A small sound classifier, trained from scratch: batches of 512.
Rows from block 3 of a small sound classifier, named by matrix and row number. Rows with one number within an expert belong to one neuron, the router's apart. Each number is 200 + 30 x the weight over its row's rms, rounded and kept within 0 to 999. All counts start at 0. After the name is the row's rms in percent of the matrix's.
Before each expert's rows are labels from the 100 clips, of 14848, where the router gives the expert most weight on average: "top examples" is what is common among them. Only what is clearly more common there than usual is listed. The data: short read English sentences (LibriTTS-R).
# router: slot weights (model.blocks.3.mlp.router.weight, 32x192), inputs 0-95
# gate: expert gate (model.blocks.3.mlp.gate, 32x96x192), inputs 0-95
# up: expert up (model.blocks.3.mlp.up, 32x96x192), inputs 0-95
# down: expert down (model.blocks.3.mlp.down, 32x192x96, transposed), outputs 0-95

# expert 17
top examples: voice: male
router.17,074,201,211,182,161,143,155,134,220,164,178,228,214,158,170,176,191,180,235,153,184,130,217,205,203,152,172,200,211,231,214,149,240,174,217,214,218,193,254,210,207,188,212,218,165,156,165,192,222,177,199,231,226,217,256,198,210,193,182,200,184,275,197,176,157,163,161,183,149,192,176,149,207,220,185,239,187,198,227,144,208,176,193,163,170,172,166,164,182,259,192,167,237,192,150,199,140
gate.2,099,181,222,210,258,238,250,190,249,173,213,217,215,199,231,199,189,191,148,173,178,207,161,215,151,171,189,137,208,166,202,225,219,200,203,182,238,235,227,214,202,206,203,214,224,231,222,226,172,188,101,172,177,146,180,182,174,236,217,215,205,230,208,165,217,207,166,207,152,173,211,193,235,153,185,215,218,217,155,266,229,215,184,194,222,187,174,209,208,186,185,210,158,198,215,181,197
up.2,102,218,181,197,129,153,127,213,155,211,193,191,157,206,158,209,218,194,238,203,221,192,245,184,241,203,199,270,179,237,208,166,208,190,200,232,159,160,175,207,197,188,195,191,171,169,182,195,235,205,290,237,222,248,218,212,214,174,167,185,174,173,196,217,194,185,227,212,244,211,186,224,157,235,221,200,164,193,238,136,186,175,211,212,161,202,188,193,189,207,192,207,243,194,192,228,195
down.2,107,179,202,210,203,200,185,187,198,204,203,165,225,191,191,158,223,246,231,146,183,164,180,214,244,186,221,270,192,160,204,217,133,234,228,188,223,161,172,205,217,213,222,204,220,145,167,210,260,189,179,206,197,208,225,205,201,194,192,241,200,223,191,224,205,202,147,167,155,201,206,240,225,199,228,225,195,267,202,217,218,220,189,162,123,215,187,208,228,211,196,184,200,231,159,241,263
gate.3,082,196,189,211,169,151,103,223,164,221,182,240,117,226,185,192,132,203,191,139,165,126,212,217,283,202,151,212,204,243,254,239,215,185,261,203,190,218,202,203,193,206,199,210,192,234,171,211,238,198,179,184,220,258,247,181,224,202,204,204,172,181,185,206,172,187,202,215,202,237,181,191,156,211,201,199,218,156,224,201,188,207,223,201,181,185,205,149,233,207,195,233,205,207,178,182,188
up.3,084,195,187,186,153,184,198,215,204,179,220,213,240,174,185,198,244,253,276,181,212,199,252,193,184,209,193,220,213,239,210,179,167,223,194,188,182,233,179,225,172,177,264,251,204,172,208,189,214,204,233,209,184,217,189,236,181,173,186,171,199,206,200,218,222,225,195,218,205,209,178,207,222,279,211,199,199,229,235,153,171,205,280,191,145,224,144,203,137,164,225,267,153,197,165,180,199
down.3,075,211,156,186,273,225,235,179,188,230,198,234,179,172,168,169,215,165,166,226,210,178,152,187,202,197,200,221,250,213,226,182,236,286,191,210,156,205,157,151,164,184,234,224,155,189,207,193,198,212,203,153,164,188,183,156,214,179,205,198,195,206,200,172,209,208,274,155,206,195,225,201,255,229,183,191,198,165,204,145,147,205,142,167,212,221,192,264,181,235,177,202,217,256,197,190,255
gate.4,089,239,233,195,221,204,257,234,194,200,277,226,209,221,202,226,236,232,215,230,164,225,201,189,155,207,204,181,230,216,213,179,226,210,196,203,212,145,203,217,221,239,260,195,200,177,220,191,166,191,158,163,230,175,157,177,163,229,187,169,199,192,187,209,215,213,196,185,171,209,158,173,204,144,201,198,215,213,177,215,235,219,158,211,177,173,165,182,238,206,172,184,138,194,179,171,189
up.4,076,234,165,197,156,156,192,198,185,212,235,226,181,182,223,209,207,197,199,235,251,213,177,201,200,215,193,188,216,211,225,170,199,218,202,206,224,201,194,228,203,165,152,223,183,215,190,231,205,276,211,197,207,249,217,225,155,229,197,244,205,202,177,164,161,252,210,240,221,182,245,217,258,210,201,180,207,196,182,220,156,203,175,228,247,194,223,214,194,170,227,238,246,186,164,223,184
down.4,087,200,206,141,175,182,205,198,177,251,172,152,163,183,224,217,191,193,214,225,200,201,196,185,226,157,235,189,170,117,197,250,189,237,160,262,194,171,201,182,169,169,190,205,182,161,178,210,148,174,216,222,201,198,201,160,187,219,175,177,217,149,217,189,225,185,180,215,189,189,220,215,233,222,201,186,196,216,112,246,213,185,127,208,236,183,171,164,258,195,165,176,200,250,170,207,191
gate.5,099,189,198,213,233,211,203,151,173,186,191,187,224,188,215,164,208,244,184,266,192,221,136,203,138,195,208,121,197,160,252,223,274,178,160,204,239,202,196,222,203,158,169,212,216,198,227,206,180,183,151,190,194,199,145,169,167,198,212,203,224,209,155,206,256,167,217,130,158,185,170,219,191,195,151,130,221,138,175,212,199,156,154,207,236,177,160,236,193,167,190,180,142,172,198,212,199
up.5,099,216,187,229,234,216,244,213,154,217,236,150,190,243,222,166,207,221,209,186,243,175,202,200,237,198,160,240,208,234,211,201,154,232,223,204,159,214,216,176,215,188,262,268,182,191,159,221,233,206,185,166,203,191,211,211,240,206,227,245,253,276,225,178,195,236,232,213,171,240,197,213,234,201,187,187,260,238,210,193,187,263,228,181,218,204,221,180,151,166,226,178,159,219,209,255,223
down.5,089,212,153,179,215,180,239,220,214,196,182,167,166,215,209,235,246,209,186,192,179,206,228,238,293,216,209,208,201,274,192,239,145,241,196,228,191,201,229,208,125,224,205,205,151,208,240,194,186,202,211,159,188,137,172,197,232,154,211,181,175,175,238,235,232,284,215,208,237,210,257,200,228,199,173,132,225,192,194,184,249,232,232,173,183,211,227,214,236,192,232,220,210,253,191,166,183
gate.6,100,185,213,199,212,206,229,166,223,182,219,211,244,139,205,201,189,188,169,238,171,192,153,191,106,176,174,122,236,187,220,234,238,161,183,185,187,180,230,226,204,186,193,202,199,197,250,208,229,206,159,209,193,142,177,194,174,262,209,203,172,236,180,183,229,224,181,213,153,142,207,160,184,216,160,208,233,186,183,257,215,205,157,197,259,187,186,256,206,236,213,225,209,179,217,166,204
up.6,096,218,184,185,164,174,132,207,227,210,182,230,148,247,216,195,231,190,222,171,190,235,230,207,256,230,212,260,181,228,169,150,189,230,209,229,213,248,153,177,190,204,233,169,226,172,184,203,174,199,261,210,221,272,240,184,174,144,172,167,178,160,182,213,170,172,169,184,236,272,166,232,190,213,237,169,126,193,198,168,209,145,183,197,129,201,192,155,205,172,170,152,193,198,176,192,173
down.6,106,217,223,204,159,192,172,182,181,215,178,142,203,198,208,170,212,267,210,170,203,148,172,161,223,167,219,251,197,128,167,212,160,230,241,165,235,174,183,181,231,183,175,205,231,196,166,214,242,194,178,226,231,196,189,178,170,200,148,254,176,224,190,214,190,171,189,148,138,192,161,249,222,244,217,209,195,269,215,234,216,194,172,206,171,193,171,241,196,196,202,174,182,187,166,215,208

# expert 9
top examples: voice: male
router.9,089,162,207,234,207,214,183,180,228,198,175,181,174,227,221,223,200,183,175,176,202,175,188,231,202,204,188,187,231,212,160,216,203,194,191,256,212,203,244,198,187,193,187,154,218,151,212,186,195,159,160,194,204,219,252,210,187,236,212,237,190,187,213,146,150,144,194,260,136,154,247,202,192,184,191,162,160,148,141,160,202,189,208,191,203,210,175,197,239,199,110,193,176,197,189,152,180
gate.0,084,200,185,201,188,192,210,201,214,221,212,181,215,198,222,257,186,176,203,179,215,173,252,222,216,179,184,191,188,216,150,204,200,176,231,156,207,221,233,194,261,247,228,225,207,165,141,160,185,250,218,211,199,160,172,201,123,224,211,213,139,250,216,123,166,170,163,205,176,166,214,210,185,212,253,190,179,241,160,183,183,206,215,189,167,170,192,176,169,192,198,225,211,179,174,178,191
up.0,089,177,164,196,171,156,194,185,172,235,215,169,190,206,234,228,186,169,200,201,206,195,233,220,215,191,172,215,204,251,176,203,223,187,229,199,193,196,213,200,257,235,231,184,216,167,142,161,177,251,239,190,215,203,196,215,138,230,199,214,169,231,206,162,195,169,161,195,147,199,230,206,216,217,272,172,164,182,151,208,201,202,217,173,171,187,195,184,186,172,158,196,234,166,165,179,213
down.0,113,185,215,234,203,169,164,208,239,176,198,195,171,231,210,215,225,194,189,168,231,224,264,241,213,225,201,166,216,242,166,237,184,147,177,186,188,209,239,208,171,180,241,190,214,167,242,145,193,196,224,144,174,224,210,207,253,206,208,252,255,200,182,218,179,212,260,242,225,208,159,229,178,247,194,164,196,164,140,196,169,139,188,205,249,202,216,237,145,160,216,219,218,240,223,185,232
gate.1,078,232,178,203,192,212,242,212,201,191,197,205,199,195,215,297,236,232,222,183,233,224,220,226,256,209,221,203,218,165,186,228,173,179,178,187,227,191,212,178,201,220,189,216,185,171,183,176,140,234,252,207,224,238,220,229,188,201,191,184,167,166,228,120,170,195,176,213,186,149,224,178,182,166,206,201,167,242,192,163,195,244,182,142,178,177,150,165,213,183,185,224,216,200,159,243,195
up.1,074,241,164,219,190,208,227,224,213,178,205,181,185,183,220,273,243,207,212,210,229,246,215,228,243,183,203,207,226,173,195,226,189,170,172,203,220,187,180,179,214,239,193,212,239,193,186,183,148,236,248,221,237,232,229,220,172,204,183,216,174,180,232,139,186,180,188,220,191,160,205,165,214,193,224,201,152,200,209,163,230,246,191,141,157,192,159,173,203,187,166,219,231,211,162,239,194
down.1,111,202,234,222,200,172,161,213,225,190,226,167,174,225,211,206,232,183,181,202,232,264,267,247,191,194,206,182,194,225,139,248,171,171,199,209,197,243,217,246,242,174,232,204,204,164,227,169,193,220,242,141,192,230,208,204,246,221,197,249,247,211,197,210,192,185,273,240,223,223,152,223,174,229,192,192,223,179,162,200,178,171,203,214,236,194,273,215,118,178,222,239,198,226,230,190,235
gate.2,110,227,234,225,189,195,171,219,148,239,215,252,221,225,226,185,193,261,199,210,205,183,197,231,213,190,162,206,258,185,188,230,172,197,206,196,200,225,205,241,228,234,195,187,211,174,159,190,201,180,202,180,206,261,176,200,236,219,221,199,245,201,200,191,211,211,226,207,218,265,221,182,228,202,262,235,251,173,238,166,226,220,171,147,194,233,217,202,178,212,228,212,236,217,215,241,249
up.2,108,164,151,173,160,155,183,174,157,219,213,213,179,211,206,184,218,185,211,195,176,200,160,228,169,196,200,180,222,148,195,195,249,232,196,271,194,150,149,164,156,221,173,182,185,251,236,218,153,247,220,200,246,228,169,175,204,191,176,166,207,195,176,219,203,185,182,153,230,207,162,185,197,216,195,226,215,213,221,144,241,195,161,229,186,165,174,175,172,172,218,179,233,169,166,237,204
down.2,113,148,262,178,195,223,177,170,199,198,215,213,207,217,212,180,202,163,166,240,203,242,244,211,144,228,210,151,240,241,198,208,239,220,233,218,173,216,201,224,229,163,198,222,193,184,222,207,105,177,238,180,191,217,179,213,173,190,223,185,219,232,175,220,213,220,230,227,214,197,189,186,195,204,207,196,180,136,206,177,206,210,193,128,208,200,222,191,173,226,202,225,172,214,207,202,198
gate.3,083,198,201,201,194,229,233,204,232,210,188,221,142,245,188,207,246,194,188,187,169,242,175,174,237,206,172,204,174,157,229,214,219,229,201,189,167,174,182,145,137,136,194,211,244,219,211,241,238,202,195,186,140,206,240,218,178,207,155,169,218,207,177,185,159,199,197,181,187,152,201,199,181,168,216,158,207,196,218,192,253,233,227,194,198,175,124,174,185,192,214,173,221,125,153,199,203
up.3,070,213,223,193,182,171,177,211,174,183,208,182,250,178,172,188,205,174,208,201,226,112,231,167,153,198,196,182,204,226,197,197,202,146,180,235,230,182,182,218,224,198,227,165,131,204,178,203,203,187,202,209,219,236,192,212,207,198,181,240,195,265,192,159,209,149,232,201,187,251,117,177,233,262,156,209,217,222,216,212,134,164,138,246,190,191,208,200,252,200,228,198,203,193,217,202,169
down.3,078,249,226,214,156,238,197,212,206,200,183,169,184,172,158,192,240,197,180,197,157,237,172,227,228,198,170,248,196,178,218,197,225,204,191,208,213,207,203,259,244,171,182,154,220,193,267,225,203,216,180,210,197,203,210,219,195,170,224,164,220,237,199,195,176,251,215,256,217,188,245,218,208,195,150,282,184,248,189,243,223,203,183,221,225,221,231,178,200,175,248,155,251,228,160,194,235
gate.4,105,171,152,177,188,190,193,171,198,258,212,220,195,212,149,180,219,147,258,176,192,199,201,202,266,255,228,275,131,154,199,170,269,232,197,200,216,172,216,218,207,175,216,224,145,211,227,212,226,244,191,152,167,164,212,168,190,184,157,169,157,222,184,237,212,230,178,165,223,205,209,225,218,216,159,223,215,235,225,195,192,222,216,181,195,215,201,199,143,227,215,184,241,185,192,231,197
up.4,086,241,196,208,193,174,151,193,164,280,188,246,152,217,220,220,212,170,206,197,164,227,261,232,236,169,155,227,203,193,179,178,230,201,209,214,164,203,139,215,203,192,244,212,183,229,232,224,212,199,197,177,194,244,195,214,210,249,187,179,210,234,157,177,184,214,169,209,247,247,127,176,222,168,198,230,214,227,225,198,208,174,180,276,171,164,186,181,229,178,202,128,215,160,210,255,251
down.4,107,198,179,207,225,218,191,183,213,237,206,278,193,159,171,185,154,125,215,204,204,237,200,205,162,187,236,202,206,231,240,188,216,232,200,226,178,259,206,189,213,185,210,219,193,189,242,231,155,215,169,206,139,190,189,209,174,189,214,150,215,221,212,235,181,213,204,277,225,178,210,128,201,223,187,227,177,181,202,214,216,194,186,213,249,218,187,233,178,176,186,207,164,178,239,176,178

# expert 16
top examples: voice: female
router.16,114,153,166,207,183,173,168,213,181,186,204,159,169,224,236,244,238,184,148,203,225,204,228,171,228,172,170,237,152,249,194,162,205,179,162,178,127,223,159,174,197,221,227,236,211,186,266,151,252,163,169,206,176,188,196,178,217,203,194,190,225,169,186,211,189,213,217,210,209,217,154,218,138,202,229,163,192,190,141,243,221,139,207,218,216,143,159,195,194,181,215,185,229,157,183,157,252
gate.6,092,240,258,237,271,282,245,175,213,219,187,203,224,229,163,167,223,171,241,198,201,174,166,198,199,220,231,211,157,149,237,180,200,231,212,182,195,181,200,199,213,211,189,228,203,230,240,199,225,186,146,178,171,165,162,168,212,194,180,160,215,166,205,253,188,222,190,187,195,200,256,215,206,158,172,214,221,210,194,184,225,234,170,137,184,243,165,132,184,244,194,238,159,182,203,185,211
up.6,094,202,221,190,221,201,192,170,239,210,214,213,204,187,170,169,194,190,222,182,195,148,187,195,191,202,172,177,202,183,189,224,193,172,224,215,207,144,220,257,152,191,185,232,204,262,236,216,208,176,146,180,189,150,172,191,159,177,183,166,202,248,154,209,191,200,194,181,128,164,144,179,153,248,239,227,243,210,246,160,177,224,225,194,194,192,183,199,256,257,219,191,190,193,252,214,150
down.6,112,208,216,196,213,167,225,223,231,186,210,146,243,189,219,166,195,245,212,177,175,201,168,176,180,131,156,200,198,173,196,212,157,213,199,174,186,170,211,203,208,201,161,233,223,252,206,173,224,204,209,190,172,192,188,203,126,199,220,292,216,220,209,229,237,209,179,194,194,175,172,210,228,145,195,189,251,238,231,200,192,221,210,218,242,207,156,189,213,232,285,211,229,183,228,218,246
gate.7,088,193,186,190,207,193,187,187,219,182,151,214,192,179,187,212,196,183,214,167,180,234,186,225,213,244,230,166,208,160,195,224,258,239,172,231,205,173,176,167,150,198,202,212,181,178,209,247,140,177,196,250,243,224,262,201,232,205,165,185,179,173,207,213,219,131,192,205,177,230,162,198,190,247,166,187,159,206,181,205,234,166,206,203,185,196,131,169,246,196,153,156,159,211,179,196,177
up.7,097,188,207,212,243,188,235,230,233,205,217,179,236,185,211,241,175,189,208,234,208,228,220,204,179,202,170,135,228,232,195,232,213,188,224,195,197,195,254,234,213,189,175,180,238,222,255,214,218,190,120,175,163,161,200,247,164,249,206,211,135,266,205,160,206,170,180,221,183,167,217,208,206,266,218,178,194,208,154,216,194,170,197,214,213,232,224,200,199,237,199,170,193,162,188,197,193
down.7,107,195,239,219,157,194,207,200,202,183,182,196,211,186,156,170,233,251,205,122,179,199,183,169,209,141,195,205,225,164,147,169,193,191,206,191,223,204,172,195,224,233,188,220,238,182,219,165,224,180,198,221,208,221,217,217,176,237,187,182,168,252,181,214,166,158,172,164,185,230,202,223,233,215,199,217,135,220,195,205,208,184,198,237,236,230,207,197,188,206,229,190,256,194,224,185,244
gate.8,108,212,171,170,214,201,191,135,213,239,136,255,227,203,128,182,152,202,210,179,163,185,170,247,227,204,188,185,174,151,224,220,232,244,221,249,188,173,166,196,199,199,186,178,152,232,191,248,174,221,196,155,193,174,200,156,204,218,119,183,208,162,185,157,140,172,198,171,184,214,193,179,186,217,200,220,217,221,202,151,201,211,149,174,158,197,200,177,212,239,188,174,240,199,197,203,172
up.8,078,207,186,209,216,195,231,247,210,205,212,250,222,161,190,239,214,239,224,224,205,192,205,175,198,207,195,186,190,185,211,205,217,243,144,167,211,211,194,227,243,143,160,224,205,228,175,193,230,201,183,187,151,177,217,211,205,188,230,201,196,245,216,224,237,216,192,170,228,192,264,169,226,209,198,190,228,215,217,227,184,188,198,194,176,214,224,226,214,232,228,173,193,164,174,182,210
down.8,093,177,202,234,200,225,180,188,169,223,162,239,194,190,120,160,143,219,250,230,193,196,150,232,180,218,238,221,221,175,207,244,135,177,220,143,203,211,198,173,215,192,204,228,222,165,221,218,204,180,216,224,217,241,232,214,243,181,118,173,227,190,186,150,167,228,232,255,194,214,230,173,216,201,229,228,137,193,165,158,261,195,201,229,145,207,206,235,231,141,178,244,201,242,189,218,183
gate.9,101,206,238,228,214,172,192,226,222,206,217,170,215,206,247,261,206,190,188,180,211,232,234,194,197,195,171,214,225,258,194,226,208,182,249,171,184,224,202,231,219,193,204,215,258,170,230,153,273,181,177,197,150,145,186,243,134,187,213,193,185,230,203,182,183,201,190,241,231,173,186,241,160,277,269,197,216,233,131,227,190,144,195,229,232,210,220,189,182,225,193,209,224,183,188,186,208
up.9,105,198,163,150,192,213,187,157,173,192,187,218,174,181,177,157,196,222,204,216,190,166,176,216,208,214,227,173,181,159,188,172,203,207,166,245,221,176,201,169,158,208,196,201,143,240,161,239,135,228,245,205,252,276,229,166,261,223,202,201,223,161,194,212,210,198,221,153,170,208,196,149,226,118,146,193,181,174,240,178,199,257,208,168,160,165,182,215,208,179,197,196,191,228,196,208,195
down.9,094,223,221,241,188,193,201,210,170,181,211,176,209,211,195,255,224,232,146,143,245,187,219,179,202,170,149,204,175,198,179,174,131,190,195,165,183,193,191,252,261,209,172,223,222,256,151,193,191,215,204,201,210,152,146,233,190,236,216,188,159,178,217,207,180,185,183,172,201,207,155,206,193,175,183,216,190,257,241,246,185,181,251,207,240,209,232,187,193,206,309,207,193,165,189,184,228
gate.10,105,222,199,186,193,172,205,180,158,163,185,187,204,157,215,244,199,226,193,210,213,194,202,206,171,198,207,175,207,195,195,125,266,245,166,185,227,207,179,164,240,178,191,228,174,209,179,205,197,238,237,226,264,227,202,221,231,206,214,196,155,178,222,210,224,183,179,193,140,177,249,192,261,194,155,206,152,200,207,201,143,202,169,175,188,159,202,209,141,175,216,210,181,202,164,205,213
up.10,112,210,206,206,169,162,198,180,147,179,217,174,198,161,232,233,229,208,177,212,216,198,214,184,156,200,191,154,234,209,224,173,250,208,166,202,219,193,193,205,219,179,193,240,191,173,182,194,185,243,270,228,270,243,209,241,216,177,236,208,135,177,220,228,234,179,168,180,147,177,237,203,245,214,169,249,159,199,201,234,160,182,200,180,224,179,179,206,155,186,228,195,171,179,147,214,212
down.10,091,169,244,268,211,183,230,269,207,204,235,191,222,221,232,163,243,203,186,207,180,189,224,210,153,179,211,242,197,213,176,224,173,220,151,232,198,162,214,174,254,153,247,260,159,192,187,152,215,157,200,200,186,250,196,250,172,279,247,192,240,183,192,220,210,209,214,207,210,198,254,163,293,197,237,199,190,158,232,193,164,200,254,226,235,236,177,202,164,167,200,272,216,181,196,202,218

# expert 30
top examples: voice: female
router.30,105,240,227,240,232,221,214,179,204,231,185,259,163,241,203,196,224,218,252,184,198,214,216,186,235,212,183,213,205,174,207,174,176,206,190,175,206,233,227,156,180,198,235,248,221,127,203,132,200,172,199,208,199,244,222,151,260,244,184,205,212,172,259,252,205,229,170,198,163,184,160,230,220,173,213,203,225,227,164,196,187,253,183,148,221,218,162,194,218,192,146,222,209,163,210,190,218
gate.7,099,200,205,190,185,189,178,176,210,167,185,201,183,136,170,189,224,198,223,172,215,146,164,193,210,203,158,220,170,182,239,167,209,200,220,229,211,170,187,185,178,165,199,223,184,165,235,232,272,207,222,240,183,185,262,245,233,235,170,177,171,237,128,149,196,201,197,222,202,190,182,193,198,211,179,199,192,165,179,219,211,170,227,210,216,184,187,188,204,272,151,226,116,202,187,227,161
up.7,089,224,206,196,171,192,172,173,194,195,201,238,189,161,189,178,227,178,236,209,189,143,165,213,208,215,180,225,192,182,253,179,195,188,227,228,241,176,175,205,179,146,181,207,218,138,207,247,272,203,219,215,180,207,267,252,237,231,190,166,196,209,118,178,202,216,187,189,217,179,186,198,197,194,198,198,211,169,208,212,239,166,225,215,203,189,221,194,198,280,150,213,141,198,199,232,201
down.7,093,216,176,185,164,171,158,215,168,196,173,191,256,202,220,152,188,228,197,220,200,168,222,198,192,207,276,203,228,252,251,184,221,230,222,200,201,171,185,166,198,219,210,193,164,183,169,182,135,182,158,227,194,169,167,175,199,170,187,225,178,226,191,194,162,192,120,245,193,177,185,196,266,235,193,184,208,178,210,172,183,234,208,252,221,239,188,181,205,222,140,198,226,198,217,249,212
gate.8,075,222,223,172,201,187,173,273,257,188,207,209,213,112,189,187,127,261,203,200,232,173,203,175,179,244,154,182,182,142,197,207,219,217,225,215,164,151,184,202,226,184,198,214,181,234,244,190,209,184,204,224,174,237,191,224,211,202,169,192,103,241,199,167,183,168,199,186,191,201,117,179,190,212,200,202,166,199,187,170,161,182,164,194,235,144,189,186,211,252,231,222,201,192,200,218,176
up.8,074,182,201,210,179,171,193,257,221,185,207,198,205,147,220,172,169,239,221,129,272,129,236,182,236,203,137,233,197,200,207,209,203,183,207,208,165,171,182,185,195,161,207,204,194,156,194,168,207,197,209,235,144,231,190,223,193,164,166,173,184,261,200,160,216,179,214,192,155,196,151,175,191,189,223,258,188,168,193,188,179,218,191,204,206,184,133,174,203,241,211,230,192,181,232,189,187
down.8,085,193,197,179,226,217,232,170,197,228,155,188,137,174,209,233,225,214,160,240,240,162,147,222,239,197,188,225,210,191,226,196,271,200,169,235,226,124,168,211,210,209,219,209,179,138,207,232,144,213,141,196,185,210,216,193,216,281,197,202,281,235,186,197,204,152,213,256,188,230,207,171,195,177,175,207,183,139,189,204,200,231,226,218,239,236,217,225,176,196,152,168,241,233,226,199,181
gate.9,096,168,207,200,199,204,176,152,247,187,186,242,188,165,234,181,207,213,208,173,226,256,210,231,202,173,238,210,221,236,205,180,213,210,153,185,238,202,268,185,207,200,213,204,195,178,180,230,205,200,194,221,213,212,266,206,197,246,212,171,151,239,223,209,224,206,157,175,203,128,198,188,183,170,202,222,183,185,209,234,140,197,159,184,152,194,157,184,208,235,117,257,206,190,168,141,207
up.9,089,236,239,246,238,244,202,213,197,197,230,241,204,174,247,151,226,179,248,161,224,215,208,181,195,207,221,203,220,169,203,199,169,201,201,182,263,205,214,190,214,170,186,234,204,211,200,192,212,173,171,185,216,200,239,226,246,229,250,156,218,233,236,213,209,231,169,188,152,160,218,194,226,226,182,252,225,219,217,225,150,214,225,166,205,243,163,171,208,209,164,259,234,215,244,229,259
down.9,094,230,205,172,186,169,216,235,201,182,176,241,221,199,192,219,205,186,265,196,181,140,188,216,214,237,191,180,221,211,224,202,173,248,253,205,220,166,165,228,187,193,201,161,256,210,147,169,153,174,235,190,238,145,168,201,196,220,239,198,177,158,191,187,154,235,175,200,177,234,230,187,188,197,241,233,165,204,187,249,205,195,192,209,188,237,219,211,282,219,178,169,218,161,240,215,158
gate.10,109,160,217,198,219,226,186,189,250,180,187,204,203,180,213,167,164,199,220,161,234,190,208,209,163,202,182,229,196,201,231,180,191,192,196,166,194,236,233,235,189,162,232,241,203,195,227,202,230,199,184,209,164,178,254,261,242,272,228,174,136,222,211,211,218,221,144,189,171,152,203,216,173,213,196,183,186,185,161,274,155,203,231,177,198,221,192,165,203,273,157,266,184,186,171,189,213
up.10,104,241,179,194,179,177,222,213,152,213,213,198,186,225,174,238,230,196,178,248,165,212,194,197,227,204,232,163,211,184,162,225,208,194,212,224,200,172,155,176,215,235,173,167,199,207,176,202,173,195,218,193,237,223,148,137,155,117,161,229,259,181,186,203,182,182,245,219,231,244,207,177,231,185,205,220,215,223,250,136,247,173,160,222,197,174,217,248,184,126,246,136,223,226,227,219,200
down.10,104,201,208,243,222,218,203,207,190,207,209,170,221,218,193,214,182,245,221,166,198,196,197,186,216,220,187,256,167,178,176,233,207,152,151,123,196,218,210,228,184,184,205,234,151,186,203,244,285,223,207,204,195,222,221,196,177,194,202,243,228,196,191,210,243,159,175,135,159,158,161,229,234,187,182,180,200,238,165,221,188,176,222,164,213,163,161,189,149,180,206,189,214,149,179,188,249
gate.11,130,235,199,224,208,223,238,229,192,181,193,239,219,228,252,201,226,206,219,225,219,224,268,188,209,196,229,250,189,209,176,176,202,199,211,201,227,210,144,132,177,220,202,213,173,190,176,171,197,196,197,232,205,210,185,221,244,201,175,239,218,166,246,203,215,244,173,268,180,215,226,198,282,191,234,226,203,193,207,227,183,180,210,181,182,154,190,210,149,170,187,243,240,191,223,234,236
up.11,118,185,216,183,208,191,166,175,213,195,183,188,193,182,109,192,170,193,176,170,137,193,115,202,183,210,145,130,213,179,219,237,188,230,189,189,191,208,243,256,223,186,203,185,237,198,222,249,203,196,211,180,225,219,224,165,167,203,210,160,191,224,160,225,186,181,217,116,213,200,204,199,164,204,167,188,214,208,180,166,215,230,184,213,243,238,226,196,237,210,224,158,168,214,181,162,172
down.11,125,193,152,156,190,182,186,185,209,230,182,219,194,174,213,204,164,162,238,203,181,208,151,210,258,209,173,200,152,204,213,203,183,192,195,214,160,221,209,166,145,206,204,213,183,210,225,245,263,205,230,217,200,167,168,155,209,160,202,224,192,167,185,221,203,200,207,127,164,206,242,183,167,160,178,158,203,240,208,159,225,203,145,126,105,124,185,217,224,200,177,171,216,202,138,199,198